A small image VQ-VAE, trained from scratch: encoder depths [8].
Rows from block 0 of the decoder, named by matrix and row number. Rows with one number belong to one channel. Each number is 50 + 12 x the weight over its row's rms, rounded and kept within 0 to 99. All counts start at 0. After the name is the row's rms in percent of the matrix's.
# convs0: first 3x3 conv (decoder.mid.0.convs.0.weight, 128x128x3x3), inputs 60-69, a 3x3 kernel for each
# convs1: second 3x3 conv (decoder.mid.0.convs.1.weight, 128x128x3x3, transposed), outputs 60-69, a 3x3 kernel for each
convs0.70 101:45 51 51 51 38 54 55 46 46 38 39 52 41 47 42 64 29 16 41 39 74 58 49 52 69 56 44 38 39 54 38 34 45 49 43 35 43 33 63 55 48 48 60 40 40 73 63 47 57 28 43 51 44 54 67 51 43 32 45 28 51 39 45 33 51 62 50 55 18 55 60 50 33 34 52 58 65 62 69 48 36 54 62 55 54 44 47 58 46 57
convs1.70 091:66 57 37 59 48 30 63 42 37 31 23 33 39 40 37 53 42 49 33 62 59 56 62 80 47 60 55 47 45 31 89 48 28 57 50 54 58 42 53 52 38 49 48 57 44 56 52 58 61 62 58 32 42 30 45 61 50 57 59 53 50 57 52 56 61 55 77 63 57 51 47 42 38 43 47 57 54 64 42 46 57 47 52 51 69 58 43 38 65 38
convs0.71 107:56 27 49 34 28 28 49 30 41 39 37 47 44 41 40 48 38 47 36 35 58 57 53 50 45 45 56 52 55 65 57 34 53 58 56 56 53 57 46 55 39 39 34 49 39 50 41 39 34 55 33 42 36 45 64 49 46 53 32 59 60 59 56 61 43 33 48 50 57 48 41 52 39 37 43 54 83 53 34 42 45 53 59 45 50 58 44 44 50 40
convs1.71 117:56 22 39 36 42 65 33 48 48 45 49 53 54 55 43 60 53 62 40 34 60 23 42 34 31 37 45 56 53 58 43 10 38 58 58 52 49 42 51 62 66 59 56 56 52 56 50 45 48 53 50 48 51 50 35 36 13 38 65 38 38 41 28 61 66 65 41 68 55 52 21 44 49 53 58 38 54 40 51 55 50 49 53 43 61 43 51 45 33 49
convs0.72 092:54 31 38 41 45 48 55 59 52 51 64 36 43 58 34 46 50 46 54 46 26 46 74 54 42 45 36 44 46 47 51 49 47 61 46 45 54 35 33 48 52 56 51 67 39 48 42 51 44 21 41 48 48 41 51 72 29 48 28 52 61 40 40 36 40 47 60 41 58 42 68 51 47 71 45 60 23 53 56 55 27 46 55 66 46 37 48 51 63 51
convs1.72 117:64 62 63 68 56 66 28 46 54 38 55 44 47 50 60 66 48 64 44 62 44 51 40 83 45 33 58 54 73 64 55 51 65 51 43 52 38 42 43 38 55 53 69 66 70 39 57 46 56 51 55 37 53 48 59 51 64 58 59 61 65 74 63 50 53 55 54 78 56 61 39 55 37 47 39 41 41 42 43 57 44 44 37 47 42 40 55 39 46 60
convs0.73 104:38 39 44 19 52 35 57 46 44 44 58 48 61 54 52 41 58 48 31 40 50 50 54 56 71 51 66 57 48 58 70 60 54 64 66 60 37 52 51 58 47 39 64 57 37 45 46 52 35 38 38 39 38 40 59 46 40 54 49 53 49 46 32 39 47 46 72 50 53 59 29 50 52 30 56 46 42 50 58 44 41 36 57 38 35 49 40 43 53 50
convs1.73 120:50 60 40 72 25 42 69 50 69 68 36 62 30 35 52 35 27 39 47 34 39 41 41 42 42 43 48 61 53 47 54 41 52 44 47 48 63 46 46 49 32 46 62 62 62 61 71 49 68 79 45 37 76 60 54 44 70 48 35 36 63 50 45 65 51 49 66 48 55 50 45 51 60 53 40 49 41 61 32 61 60 65 51 60 65 63 64 56 64 54
convs0.74 100:67 57 60 45 62 43 67 56 43 47 44 59 43 00 21 59 17 40 70 55 55 73 23 48 45 52 31 59 71 66 42 58 52 51 51 51 50 56 47 56 33 45 41 65 71 58 65 50 43 39 59 50 54 56 57 44 64 51 23 55 49 57 52 56 39 51 58 33 42 67 51 61 50 61 57 48 52 57 44 51 46 58 42 60 51 34 52 59 48 54
convs1.74 108:42 31 32 39 43 57 43 54 44 50 64 30 52 69 49 41 27 43 48 19 39 53 46 29 54 54 34 45 45 31 39 25 42 42 36 31 44 29 54 45 67 40 44 40 50 55 58 50 72 56 56 64 48 65 37 49 39 45 38 53 44 42 40 62 50 48 54 32 56 51 50 66 45 37 51 33 71 56 48 55 44 57 67 52 61 63 63 51 56 42
convs0.75 097:49 50 54 51 38 64 44 62 62 40 40 35 72 87 62 51 52 44 46 58 60 53 38 55 46 50 52 45 42 44 47 54 50 44 50 42 30 47 52 40 46 22 39 40 55 44 39 44 41 19 35 40 52 43 41 28 43 30 14 40 47 45 63 59 71 57 74 39 49 66 51 62 54 67 51 57 59 43 55 39 55 52 53 46 49 57 60 64 45 49
convs1.75 089:27 38 41 42 57 42 49 54 34 52 25 41 41 54 50 57 36 49 44 46 42 26 78 52 27 41 40 46 40 41 41 42 55 32 30 35 30 53 40 53 71 42 43 48 46 59 49 60 57 83 55 44 68 63 53 50 47 68 54 53 54 63 52 54 44 39 48 28 43 48 47 62 41 51 63 77 59 54 44 61 67 36 28 43 41 30 42 46 60 58
convs0.76 089:61 50 61 52 47 49 56 54 48 37 42 34 46 19 43 44 36 39 32 47 52 35 21 41 43 46 45 46 78 67 60 64 65 59 58 52 41 55 30 51 45 34 51 40 51 50 69 60 70 68 47 50 60 39 35 18 38 43 21 33 48 32 44 57 57 41 67 49 39 30 37 40 52 42 43 35 63 50 40 42 34 58 51 43 61 62 39 45 48 42
convs1.76 133:54 50 61 54 61 33 46 52 42 34 33 45 53 31 36 41 40 70 43 47 69 49 58 57 59 67 53 63 55 72 83 37 55 61 55 48 42 57 54 47 50 49 57 60 44 42 49 64 27 56 45 40 61 47 64 51 53 65 36 46 67 38 42 51 77 60 64 43 51 60 49 47 47 36 47 49 64 26 39 37 43 50 29 60 64 51 48 54 49 68
convs0.77 099:43 50 40 57 69 46 37 57 47 37 30 34 49 21 40 29 26 43 31 57 28 54 89 41 39 52 35 62 63 45 52 55 60 55 59 60 49 53 24 64 50 40 50 38 46 56 57 54 47 56 63 54 66 57 38 33 42 54 86 47 33 42 35 43 53 45 57 70 69 27 41 56 33 55 54 48 47 37 44 50 25 58 49 50 56 43 45 55 57 55
convs1.77 088:39 41 58 49 47 58 41 50 55 57 69 50 67 53 60 45 44 54 48 37 24 51 68 38 39 47 54 48 54 53 44 32 65 61 55 53 52 57 36 68 59 41 54 45 66 49 62 46 71 61 61 58 68 67 51 55 68 66 66 65 49 65 63 44 48 39 52 50 44 59 38 57 51 44 44 65 27 47 65 46 32 51 51 71 47 75 64 36 56 61
convs0.78 096:44 42 63 64 67 61 77 73 58 49 53 71 47 35 63 50 54 53 29 40 56 49 34 51 36 70 45 41 53 43 52 43 29 41 27 51 59 38 65 52 68 53 57 55 55 46 45 46 50 42 52 50 55 47 75 47 52 45 63 50 45 53 40 59 45 51 36 33 30 53 79 38 55 39 44 58 41 47 47 30 43 50 47 50 57 55 54 45 51 47
convs1.78 088:48 53 43 47 65 59 48 54 38 41 14 44 48 49 45 39 36 45 57 53 52 65 61 68 57 47 38 54 52 44 66 71 49 70 33 38 30 33 44 61 41 51 54 44 46 52 45 61 44 64 47 46 65 46 45 46 50 30 49 62 49 67 76 49 45 54 53 38 57 60 43 58 68 45 52 52 48 49 46 40 45 43 66 46 55 61 50 35 67 52
convs0.79 118:50 53 50 50 62 55 50 57 50 37 17 33 27 21 30 43 43 47 43 54 42 46 54 55 51 43 53 25 33 29 38 44 35 26 34 30 45 51 46 53 47 46 56 51 57 52 42 49 46 22 48 53 51 50 60 52 55 41 48 62 75 62 55 43 43 42 59 66 49 40 44 45 48 49 46 45 46 56 50 45 53 51 41 48 46 55 49 54 42 43
convs1.79 103:22 40 37 48 53 35 63 40 45 41 35 19 35 44 29 46 32 41 48 39 45 58 19 49 40 32 57 55 43 37 33 17 45 46 53 56 68 49 68 43 41 65 64 34 44 49 50 61 66 57 51 59 56 51 52 42 54 45 54 53 61 51 44 54 81 39 60 55 47 67 35 39 47 42 45 49 41 53 53 46 54 54 48 49 58 66 50 59 83 52
convs0.80 095:42 44 45 31 52 50 31 39 32 42 40 42 47 32 46 76 53 55 77 35 83 57 18 36 70 55 66 49 40 52 60 57 47 64 61 63 73 59 44 44 57 73 62 53 76 49 42 53 51 54 52 48 38 57 51 29 48 45 73 45 29 36 40 55 45 40 46 58 66 38 54 37 77 62 52 80 56 54 51 30 28 63 74 65 61 68 50 43 42 51
convs1.80 090:47 64 35 67 60 25 58 50 46 45 40 56 62 53 41 55 46 34 54 49 52 42 64 53 26 62 28 47 36 38 55 49 34 70 52 58 30 52 54 53 48 45 54 48 27 47 53 78 23 48 41 27 53 44 44 57 59 75 41 57 76 61 59 71 61 60 68 59 51 58 46 42 54 57 55 42 55 45 49 53 63 42 46 57 54 45 41 49 64 64
convs0.81 092:56 41 43 49 46 48 39 42 64 62 54 48 78 73 53 63 52 71 49 67 44 45 44 41 56 61 82 71 39 36 59 66 46 53 60 55 57 51 55 37 41 56 60 53 60 49 44 50 65 47 46 54 83 56 49 47 44 47 32 48 25 12 47 36 54 51 23 62 50 47 39 45 56 64 53 72 15 51 51 42 54 52 48 40 45 45 58 54 55 52
convs1.81 101:55 60 51 56 34 60 51 24 35 48 33 33 49 54 42 57 37 37 39 41 43 44 74 43 51 39 65 60 45 63 50 50 29 61 52 48 46 39 27 55 45 52 55 40 41 54 70 54 58 53 58 58 28 69 56 62 56 55 39 43 52 37 38 56 63 61 53 46 45 38 18 30 48 51 54 50 40 42 49 54 48 23 31 39 42 39 61 61 54 51
convs0.82 099:40 48 56 46 72 44 60 65 42 43 55 71 32 48 56 47 39 28 20 36 40 50 46 63 45 43 37 34 66 78 45 53 69 72 53 37 46 54 52 50 40 56 51 45 34 47 57 46 53 40 42 51 50 54 46 29 37 77 58 53 46 46 59 45 47 48 33 38 40 45 34 40 54 52 32 50 47 54 53 60 54 54 57 37 64 66 41 50 65 42
convs1.82 100:33 57 64 52 48 47 71 59 46 56 50 32 22 54 48 40 49 43 53 39 47 43 41 52 40 38 49 41 41 65 37 38 45 40 49 63 52 55 56 58 54 48 58 65 61 36 16 62 43 63 52 31 53 54 46 62 52 50 41 58 50 47 57 56 51 42 66 64 48 46 38 44 53 38 53 46 57 65 61 54 53 36 53 38 51 83 44 27 60 45
convs0.83 102:51 63 55 47 46 52 59 66 50 54 38 31 46 68 59 42 58 63 54 34 23 44 41 65 58 51 55 45 40 41 53 46 48 54 46 51 62 48 35 67 52 39 38 50 52 42 44 54 55 75 54 45 56 61 62 41 36 28 24 40 46 51 57 67 78 60 70 48 71 39 48 33 37 26 30 56 50 60 57 46 80 54 47 42 54 62 44 49 44 39
convs1.83 100:53 71 59 61 61 54 66 74 52 57 57 45 50 23 57 40 46 65 56 47 44 39 71 40 51 61 46 64 44 36 39 56 55 46 56 66 26 65 61 32 69 42 38 43 56 38 23 46 54 47 57 53 59 44 40 49 64 44 47 55 37 44 51 30 57 35 41 58 41 31 34 41 43 63 44 40 59 57 52 51 50 93 71 73 59 36 50 56 42 56
convs0.84 101:58 38 57 62 47 40 74 48 45 50 55 49 37 83 61 49 80 62 61 43 55 61 44 51 58 54 55 63 41 57 49 45 40 41 48 59 54 51 37 27 60 45 41 64 33 54 56 54 43 39 47 44 44 48 62 44 38 55 43 42 55 31 61 26 61 56 25 57 51 42 53 44 38 46 59 33 30 32 49 15 42 50 48 42 52 41 50 46 49 50
convs1.84 099:53 49 41 49 29 55 43 42 56 14 37 50 42 52 58 53 31 46 66 60 53 49 50 57 48 36 39 56 62 71 43 42 65 40 44 49 44 34 45 46 57 43 50 46 38 54 41 48 75 66 65 61 33 59 49 52 42 54 67 54 47 52 54 45 54 60 46 49 56 57 49 63 55 42 44 43 62 45 59 49 49 31 37 68 72 43 44 35 53 41
convs0.85 097:36 52 52 40 33 45 45 23 36 54 61 48 70 60 33 61 46 53 62 51 68 43 23 50 34 44 59 55 52 54 40 42 37 50 57 65 41 46 62 50 49 47 65 53 40 45 46 69 49 20 53 52 27 44 73 56 40 54 51 46 57 50 52 27 55 44 50 35 66 63 55 55 38 45 39 44 50 35 32 21 49 50 50 58 57 39 42 58 68 48
convs1.85 109:48 53 48 28 54 45 27 61 43 41 34 28 49 40 32 40 41 45 42 50 56 63 59 43 48 45 47 51 57 56 69 51 58 66 63 37 57 61 59 46 60 41 40 42 46 56 41 45 51 39 51 72 69 47 38 47 53 53 54 61 49 39 49 53 69 53 39 53 58 45 24 66 48 61 62 42 64 64 54 62 61 24 20 41 46 43 47 21 45 53
convs0.86 095:53 40 43 36 27 35 39 27 49 53 40 46 34 51 56 46 50 60 57 62 26 55 88 57 44 65 59 50 36 35 45 55 51 40 47 65 58 55 32 58 61 53 35 61 43 56 66 63 53 53 49 52 34 52 57 41 44 57 16 58 57 59 65 65 54 54 43 45 77 45 65 51 56 54 42 66 52 58 44 60 53 39 57 48 43 52 64 50 53 45
convs1.86 109:45 65 52 46 32 38 38 33 64 24 42 43 26 29 49 53 28 50 45 63 41 50 41 51 32 36 48 55 42 56 43 64 46 48 45 55 59 27 41 42 50 29 50 46 25 27 58 37 63 43 63 38 28 55 40 41 44 48 53 58 49 38 47 58 56 47 39 53 61 47 56 35 47 56 57 43 41 53 76 40 44 25 54 44 45 51 41 55 46 50
convs0.87 105:62 72 58 77 73 60 54 74 40 49 54 52 38 43 45 43 49 41 29 49 45 12 73 41 41 46 36 47 45 53 25 32 39 48 21 48 52 64 40 44 40 26 42 49 43 47 57 53 43 27 43 48 36 48 30 32 46 47 76 53 42 32 33 58 61 41 49 74 34 56 33 34 55 53 49 59 17 43 52 52 45 42 56 49 54 55 50 48 58 42
convs1.87 088:51 31 40 43 50 47 55 43 48 48 59 41 48 48 42 50 14 36 44 56 48 60 33 62 67 45 62 62 52 51 59 57 47 56 60 63 67 51 58 37 69 55 41 48 39 42 62 48 33 57 39 39 63 44 42 47 63 41 63 65 61 64 72 49 72 44 64 42 57 38 46 48 39 48 46 43 62 59 57 58 46 43 63 58 55 64 51 29 54 43
convs0.88 102:42 48 49 53 38 44 52 33 45 18 12 41 07 27 36 38 57 55 02 57 55 41 69 33 60 61 37 30 43 52 33 42 47 47 59 48 38 59 58 50 71 43 39 54 38 48 53 54 40 49 67 55 52 54 68 49 59 53 50 52 53 62 65 58 71 67 42 75 61 51 47 66 42 32 51 54 29 61 64 59 50 45 47 46 45 59 42 32 46 47
convs1.88 096:47 42 49 37 38 51 42 39 38 35 54 42 41 39 59 47 46 75 49 51 55 47 30 61 53 45 51 71 60 50 61 48 70 76 74 62 66 45 57 37 43 51 50 48 62 42 81 41 68 74 51 49 65 42 57 54 49 45 56 64 45 43 66 41 60 32 63 56 58 51 42 43 39 42 44 52 32 40 58 33 44 51 48 71 54 61 59 42 67 56
convs0.89 094:56 57 61 63 66 52 69 67 42 61 41 56 44 53 67 52 76 67 60 71 80 60 71 68 49 34 33 54 48 60 44 52 71 46 52 39 52 72 48 51 46 61 36 39 50 44 35 48 44 38 37 56 55 59 40 60 54 42 37 54 44 47 59 24 44 38 60 40 53 31 43 22 44 45 58 53 72 31 58 52 47 41 43 44 60 42 48 57 44 43
convs1.89 101:53 61 42 52 40 39 43 39 38 55 61 72 35 64 52 61 44 41 42 48 42 59 48 53 57 56 40 48 46 35 71 56 46 29 48 38 40 31 64 43 61 39 33 53 78 53 53 58 62 49 59 26 35 43 55 61 64 47 68 66 57 60 54 66 65 50 52 69 53 67 60 60 58 68 59 55 53 54 37 49 41 42 56 52 46 56 45 52 50 39
convs0.90 105:41 48 36 39 55 51 36 43 31 45 51 38 46 51 44 26 36 36 39 27 34 21 44 42 48 43 42 35 50 63 46 37 54 29 50 57 45 42 43 46 43 54 43 64 65 62 50 51 75 50 42 47 28 50 46 33 62 38 48 60 64 60 60 34 33 25 47 54 82 50 57 41 27 43 58 35 44 50 25 28 61 46 56 59 70 53 42 61 46 51
convs1.90 094:42 55 51 51 44 35 57 42 61 63 56 38 44 46 35 53 40 31 37 46 43 45 61 43 34 41 46 53 42 33 33 57 39 29 29 39 43 38 51 49 59 57 41 54 63 39 41 41 52 49 58 44 53 45 35 55 49 54 28 49 43 49 54 56 64 38 43 64 57 35 43 57 58 50 40 39 47 63 42 41 38 69 67 41 42 48 37 22 39 34
convs0.91 093:49 51 64 44 53 58 58 62 60 34 44 55 42 45 58 22 14 27 77 58 65 62 63 76 57 61 65 39 56 47 34 36 51 22 27 31 51 39 50 50 59 61 39 69 52 48 46 52 41 32 45 35 34 34 66 36 65 18 62 35 54 44 64 66 34 51 41 68 29 55 59 54 53 47 54 69 81 62 71 59 64 46 52 57 36 40 42 64 65 46
convs1.91 086:65 43 57 47 43 59 47 46 52 40 26 41 39 32 26 52 44 58 53 69 43 47 51 43 48 44 60 58 91 83 71 46 65 50 61 48 65 31 65 48 49 62 53 59 55 52 58 56 40 65 65 38 57 58 56 40 57 33 43 59 35 37 42 60 78 47 60 38 59 52 40 35 75 56 58 34 39 52 51 53 65 52 35 40 83 62 51 50 58 47
convs0.92 102:54 56 62 56 47 49 55 64 59 44 40 20 56 57 45 50 45 52 56 60 68 32 10 63 58 51 58 49 50 63 65 40 43 62 54 54 50 44 30 37 56 39 56 58 47 38 37 54 62 36 48 78 56 58 35 34 52 57 32 39 52 45 47 40 71 33 52 61 71 60 46 60 54 58 49 45 59 58 40 47 59 57 44 47 43 51 52 53 52 52
convs1.92 085:47 36 43 35 23 39 43 31 36 57 64 59 59 51 64 31 33 32 45 63 62 46 53 57 63 52 70 88 68 69 78 73 79 60 75 59 66 49 57 58 63 51 68 54 36 31 76 51 42 44 59 45 57 46 53 47 58 53 66 50 45 50 53 48 64 52 76 46 57 36 24 54 58 49 48 51 38 58 62 38 66 57 64 69 68 48 55 42 64 72
convs0.93 092:48 61 48 38 60 40 37 55 62 44 53 43 48 52 53 30 44 49 65 39 31 85 52 25 70 63 33 50 56 48 51 51 61 48 59 52 42 60 51 47 67 57 32 46 54 66 55 57 56 52 51 58 54 52 43 30 36 83 51 48 45 43 45 43 49 45 49 44 42 38 66 43 57 59 64 09 59 63 39 36 51 49 54 62 51 54 60 58 57 49
convs1.93 098:57 56 45 68 62 29 67 44 32 39 47 57 23 60 56 27 52 37 68 45 58 60 61 37 39 59 65 66 61 60 68 49 46 65 54 59 41 46 56 46 38 64 50 46 62 38 54 20 45 54 41 18 53 55 53 52 47 65 47 50 63 64 49 58 49 35 54 46 41 67 65 42 57 45 48 53 47 46 34 46 58 72 57 39 60 59 64 69 44 38
convs0.94 100:41 28 43 50 54 32 58 73 39 53 48 36 39 22 14 63 55 36 26 56 62 73 59 71 63 35 61 70 60 40 67 35 43 72 44 40 45 49 72 55 52 45 49 52 55 40 34 47 38 35 34 53 42 58 56 62 33 48 45 35 50 53 71 44 55 60 60 32 43 49 59 56 49 50 44 37 62 42 32 58 69 45 52 61 41 59 59 43 48 47
convs1.94 090:46 46 46 39 35 51 44 49 46 54 38 49 55 64 39 64 50 37 29 48 60 52 40 67 56 37 61 63 71 77 73 60 64 58 52 49 48 39 68 45 20 33 56 57 40 45 55 51 52 45 44 58 78 48 44 53 52 66 35 46 49 44 43 60 59 57 48 47 56 37 43 56 50 60 64 45 58 76 50 52 43 53 47 48 65 62 35 44 38 43
convs0.95 097:56 39 60 74 36 67 53 51 44 56 41 33 53 49 29 44 43 27 36 49 50 37 53 62 43 51 65 42 41 54 51 44 51 48 40 48 38 42 61 64 36 59 44 64 47 55 59 53 22 59 46 50 47 41 59 31 57 56 21 29 67 53 41 65 46 53 49 60 48 34 39 70 66 59 53 41 54 44 37 49 62 48 29 63 57 41 54 53 50 49
convs1.95 105:47 50 64 60 52 59 37 55 49 43 52 52 62 28 50 55 54 47 42 35 61 53 52 64 35 47 45 67 40 60 55 38 60 51 60 62 53 47 33 50 50 31 57 42 24 75 48 52 54 55 56 61 64 58 51 55 35 58 66 31 36 59 22 45 62 52 43 33 34 46 39 33 56 39 64 44 47 74 47 58 49 45 52 82 40 64 73 27 50 53
convs0.96 081:43 58 65 36 62 56 50 40 48 59 26 53 41 39 48 54 64 63 46 59 52 56 53 46 27 47 43 54 66 41 56 35 48 27 40 39 36 56 44 46 62 64 33 65 47 53 46 60 43 26 73 55 74 53 54 60 69 41 32 49 51 40 51 45 49 44 50 53 54 54 71 52 58 47 53 58 40 41 43 31 37 63 53 51 48 60 52 51 46 47
convs1.96 085:27 55 51 63 67 39 49 30 65 33 40 44 57 29 58 36 45 57 56 38 61 64 46 58 61 57 59 44 41 42 46 51 55 51 51 40 66 63 49 40 63 61 48 33 48 54 55 51 47 57 61 67 36 56 50 50 43 57 59 37 43 53 44 53 62 58 49 40 45 47 58 51 52 53 46 60 67 45 44 39 58 40 52 47 37 65 59 59 60 43
convs0.97 114:49 52 50 54 72 38 42 47 53 41 50 45 58 26 43 56 33 52 55 61 47 29 63 57 38 70 42 42 53 45 49 31 49 43 49 47 55 67 46 48 62 60 58 44 51 47 50 57 52 53 47 57 56 51 44 61 22 63 25 44 38 49 46 51 50 49 63 47 57 33 59 48 42 61 49 52 36 37 41 41 41 44 65 37 51 70 37 48 70 45
convs1.97 093:42 45 47 44 26 31 51 51 42 50 53 44 52 51 47 55 52 47 36 32 51 30 41 50 36 27 51 52 56 56 31 43 60 31 45 53 68 48 40 40 37 43 41 65 61 49 51 40 44 30 50 64 49 62 44 43 54 50 54 51 47 54 40 35 62 45 53 73 57 50 65 46 51 69 57 66 28 67 59 32 49 43 27 35 47 59 37 52 64 44
convs0.98 092:51 47 62 65 64 40 67 73 62 56 81 72 44 79 78 37 50 62 60 61 54 29 62 38 54 24 62 75 53 84 64 34 54 85 57 68 67 44 45 37 34 36 51 61 73 53 35 59 48 53 52 64 77 71 37 55 55 51 60 47 52 47 38 31 31 34 59 56 52 54 66 47 62 40 53 47 44 42 62 55 52 39 38 58 43 40 39 46 58 32
convs1.98 088:47 47 34 26 41 53 50 35 59 53 47 50 60 40 53 46 20 53 22 68 52 32 43 64 55 58 59 65 64 47 32 39 43 21 17 51 39 46 32 48 48 44 65 47 23 32 55 61 34 58 68 40 42 40 57 55 67 49 44 50 51 38 58 66 52 34 30 40 51 46 42 34 45 55 52 71 62 51 33 60 41 45 62 57 44 26 50 59 52 55
convs0.99 089:50 59 42 48 36 57 60 67 30 68 59 61 43 59 46 39 38 42 56 51 30 63 61 47 58 59 68 50 47 63 51 44 43 57 40 37 65 37 45 51 46 55 46 56 52 49 62 57 55 49 44 44 49 51 53 44 50 42 72 03 56 70 67 49 49 37 59 22 76 43 68 30 34 49 48 38 47 59 48 25 32 32 34 36 54 44 55 49 48 48
convs1.99 096:34 49 44 31 29 32 40 32 43 51 43 31 50 56 45 42 48 50 36 63 43 47 60 30 62 57 52 49 53 46 55 41 56 56 54 55 44 33 50 24 43 54 51 55 58 40 44 35 61 44 50 39 58 48 53 48 59 55 35 33 61 25 31 50 41 45 51 44 38 46 24 45 50 70 51 37 58 79 57 54 58 72 66 34 69 69 61 54 51 85
convs0.100 125:55 52 36 53 50 39 41 34 63 74 66 51 58 61 58 43 45 59 79 62 33 48 37 27 18 45 75 81 66 52 71 63 67 34 44 72 55 54 30 45 64 39 14 53 46 51 40 51 56 58 67 53 45 47 45 51 49 43 53 38 52 59 45 58 66 51 46 64 74 43 38 53 53 46 36 55 56 52 47 55 62 44 37 44 38 51 42 44 57 41
convs1.100 129:50 72 46 72 46 48 51 57 70 35 47 47 57 58 47 60 58 49 51 48 34 59 55 44 54 48 72 60 49 41 61 53 56 68 65 51 36 50 40 40 64 41 36 36 46 31 40 50 56 59 40 59 44 41 52 75 51 49 56 37 58 49 48 45 62 34 65 35 52 47 41 54 59 47 44 64 64 39 49 49 43 59 50 59 46 61 57 68 54 59
convs0.101 093:44 47 61 46 10 76 53 66 64 45 66 43 79 45 60 57 64 56 42 56 56 53 89 59 35 50 31 40 45 51 26 35 41 48 58 54 84 66 55 56 43 53 51 38 48 42 54 50 55 67 37 55 49 41 61 36 49 45 00 61 47 46 55 44 56 47 54 18 40 47 63 66 58 67 52 44 91 58 46 29 42 52 40 51 57 48 52 55 53 46
convs1.101 099:31 43 52 45 37 50 44 51 61 42 43 62 47 55 30 48 61 66 41 61 64 49 58 63 40 65 45 51 40 41 46 27 36 48 52 33 55 48 47 58 58 45 62 59 56 66 54 55 65 35 43 65 54 52 35 22 21 37 76 35 29 35 37 35 57 62 43 45 20 58 24 54 61 76 54 38 24 58 43 62 48 39 39 52 54 50 47 41 42 39
convs0.102 091:44 49 38 68 68 50 44 46 33 58 51 69 47 53 57 59 62 65 36 52 35 64 52 53 66 48 57 53 50 47 67 62 40 57 77 58 31 57 55 50 70 49 45 67 37 42 33 42 41 44 44 37 36 45 42 50 64 39 23 56 52 74 62 63 49 55 48 53 55 37 61 38 48 44 27 46 33 35 44 51 25 32 48 40 46 55 56 37 47 50
convs1.102 084:51 58 42 65 54 41 43 51 57 50 54 62 31 50 59 21 30 35 35 54 39 57 57 26 60 62 63 47 61 58 22 57 56 39 59 79 40 48 70 40 46 44 43 55 51 49 66 55 57 50 30 46 79 49 44 29 48 55 33 60 66 52 64 44 44 40 50 50 45 35 39 60 56 63 59 61 59 60 54 54 53 45 64 47 44 47 40 55 76 42
convs0.103 143:55 50 36 43 73 55 49 41 56 39 50 60 46 62 60 48 44 46 54 20 34 47 37 89 56 26 21 42 44 38 50 56 67 44 54 68 48 48 36 42 37 93 47 49 39 49 43 47 45 47 59 46 49 41 48 64 50 40 47 41 55 49 59 35 48 58 51 65 47 48 34 50 47 35 37 42 38 94 44 42 20 45 49 46 40 38 44 39 43 59
convs1.103 098:57 61 57 46 53 61 49 52 62 53 68 66 99 66 84 33 67 73 56 51 33 34 42 36 48 50 36 45 22 35 33 24 29 49 34 36 40 43 43 41 50 49 44 48 55 56 60 61 59 59 65 48 62 59 50 45 47 61 39 50 48 46 49 45 61 47 42 58 54 45 49 53 57 55 45 43 49 45 43 45 47 54 56 57 64 57 52 54 58 59
convs0.104 112:48 55 52 49 34 47 58 50 56 55 57 60 48 44 53 56 55 54 58 67 61 52 35 32 53 47 55 46 45 44 49 50 43 42 33 38 54 50 56 50 44 54 55 57 45 39 32 41 43 23 46 52 42 50 63 42 45 27 00 44 37 42 43 52 52 46 43 36 43 68 57 50 54 62 52 60 00 63 62 76 39 53 51 56 50 39 41 50 53 60
convs1.104 094:51 68 54 61 34 58 45 55 59 62 55 34 71 31 51 45 75 63 39 48 24 59 63 34 34 41 32 42 33 24 31 31 14 41 36 30 61 53 48 44 53 59 46 75 57 61 69 58 56 54 53 49 52 56 40 41 43 53 67 47 40 44 35 51 61 47 64 74 63 62 39 60 27 35 49 41 62 51 38 58 43 49 41 60 52 28 44 49 44 45
convs0.105 090:64 34 66 55 33 59 60 56 44 42 61 49 53 57 46 50 60 36 39 47 49 49 52 28 39 55 40 36 69 69 51 53 84 57 79 50 47 61 46 55 54 39 63 48 61 50 48 42 47 27 41 51 48 48 51 64 21 59 82 41 36 33 69 49 70 24 48 38 58 65 60 44 50 52 52 40 93 49 35 46 70 58 33 44 55 42 54 41 25 45
convs1.105 091:62 50 49 46 37 43 56 35 49 56 46 61 52 92 37 60 59 66 44 41 62 33 68 48 62 57 54 35 61 70 52 56 62 54 54 57 47 44 47 73 71 43 59 63 41 46 56 54 55 53 56 37 40 38 51 65 67 52 57 49 55 60 53 53 55 39 49 46 36 56 54 47 34 46 39 42 61 44 42 60 47 69 43 62 67 50 57 39 58 57
convs0.106 087:41 50 23 46 56 62 36 56 34 28 38 58 46 41 57 38 44 62 61 45 53 33 64 42 57 53 46 38 49 60 43 51 74 51 49 71 47 29 44 30 42 41 48 36 47 45 61 46 47 54 52 60 54 49 50 49 52 44 47 48 59 69 58 69 40 57 70 48 37 51 34 58 33 34 49 56 78 55 54 53 52 58 60 44 70 65 47 58 59 39
convs1.106 081:44 47 47 42 56 60 55 67 59 48 38 36 49 71 46 45 46 42 68 56 35 79 86 48 74 62 44 40 44 50 51 45 55 39 38 35 68 80 46 40 70 59 50 58 58 45 60 54 64 49 38 43 51 43 60 43 48 61 40 36 49 44 32 20 51 31 44 66 44 50 65 48 48 65 47 63 63 43 78 71 57 24 41 70 11 41 50 44 63 50
convs0.107 090:78 46 47 42 45 33 61 36 36 16 45 59 35 47 50 51 59 77 49 62 65 47 44 70 49 48 66 38 48 62 41 59 63 40 64 46 56 66 44 63 36 44 50 62 49 47 44 49 60 50 43 54 51 43 81 29 23 35 21 45 48 50 49 51 69 46 62 64 59 68 51 72 52 56 55 61 52 47 45 51 42 61 51 45 74 59 43 56 55 44
convs1.107 085:47 57 55 54 46 48 56 48 51 45 49 63 70 73 56 69 73 31 48 48 59 43 68 64 38 66 57 42 35 55 28 47 65 37 50 38 55 56 38 48 42 44 51 44 28 53 40 37 58 38 47 45 55 58 48 64 60 46 44 47 43 45 54 44 64 52 53 39 65 36 69 52 37 54 61 50 65 37 65 64 32 53 33 49 40 30 30 54 51 40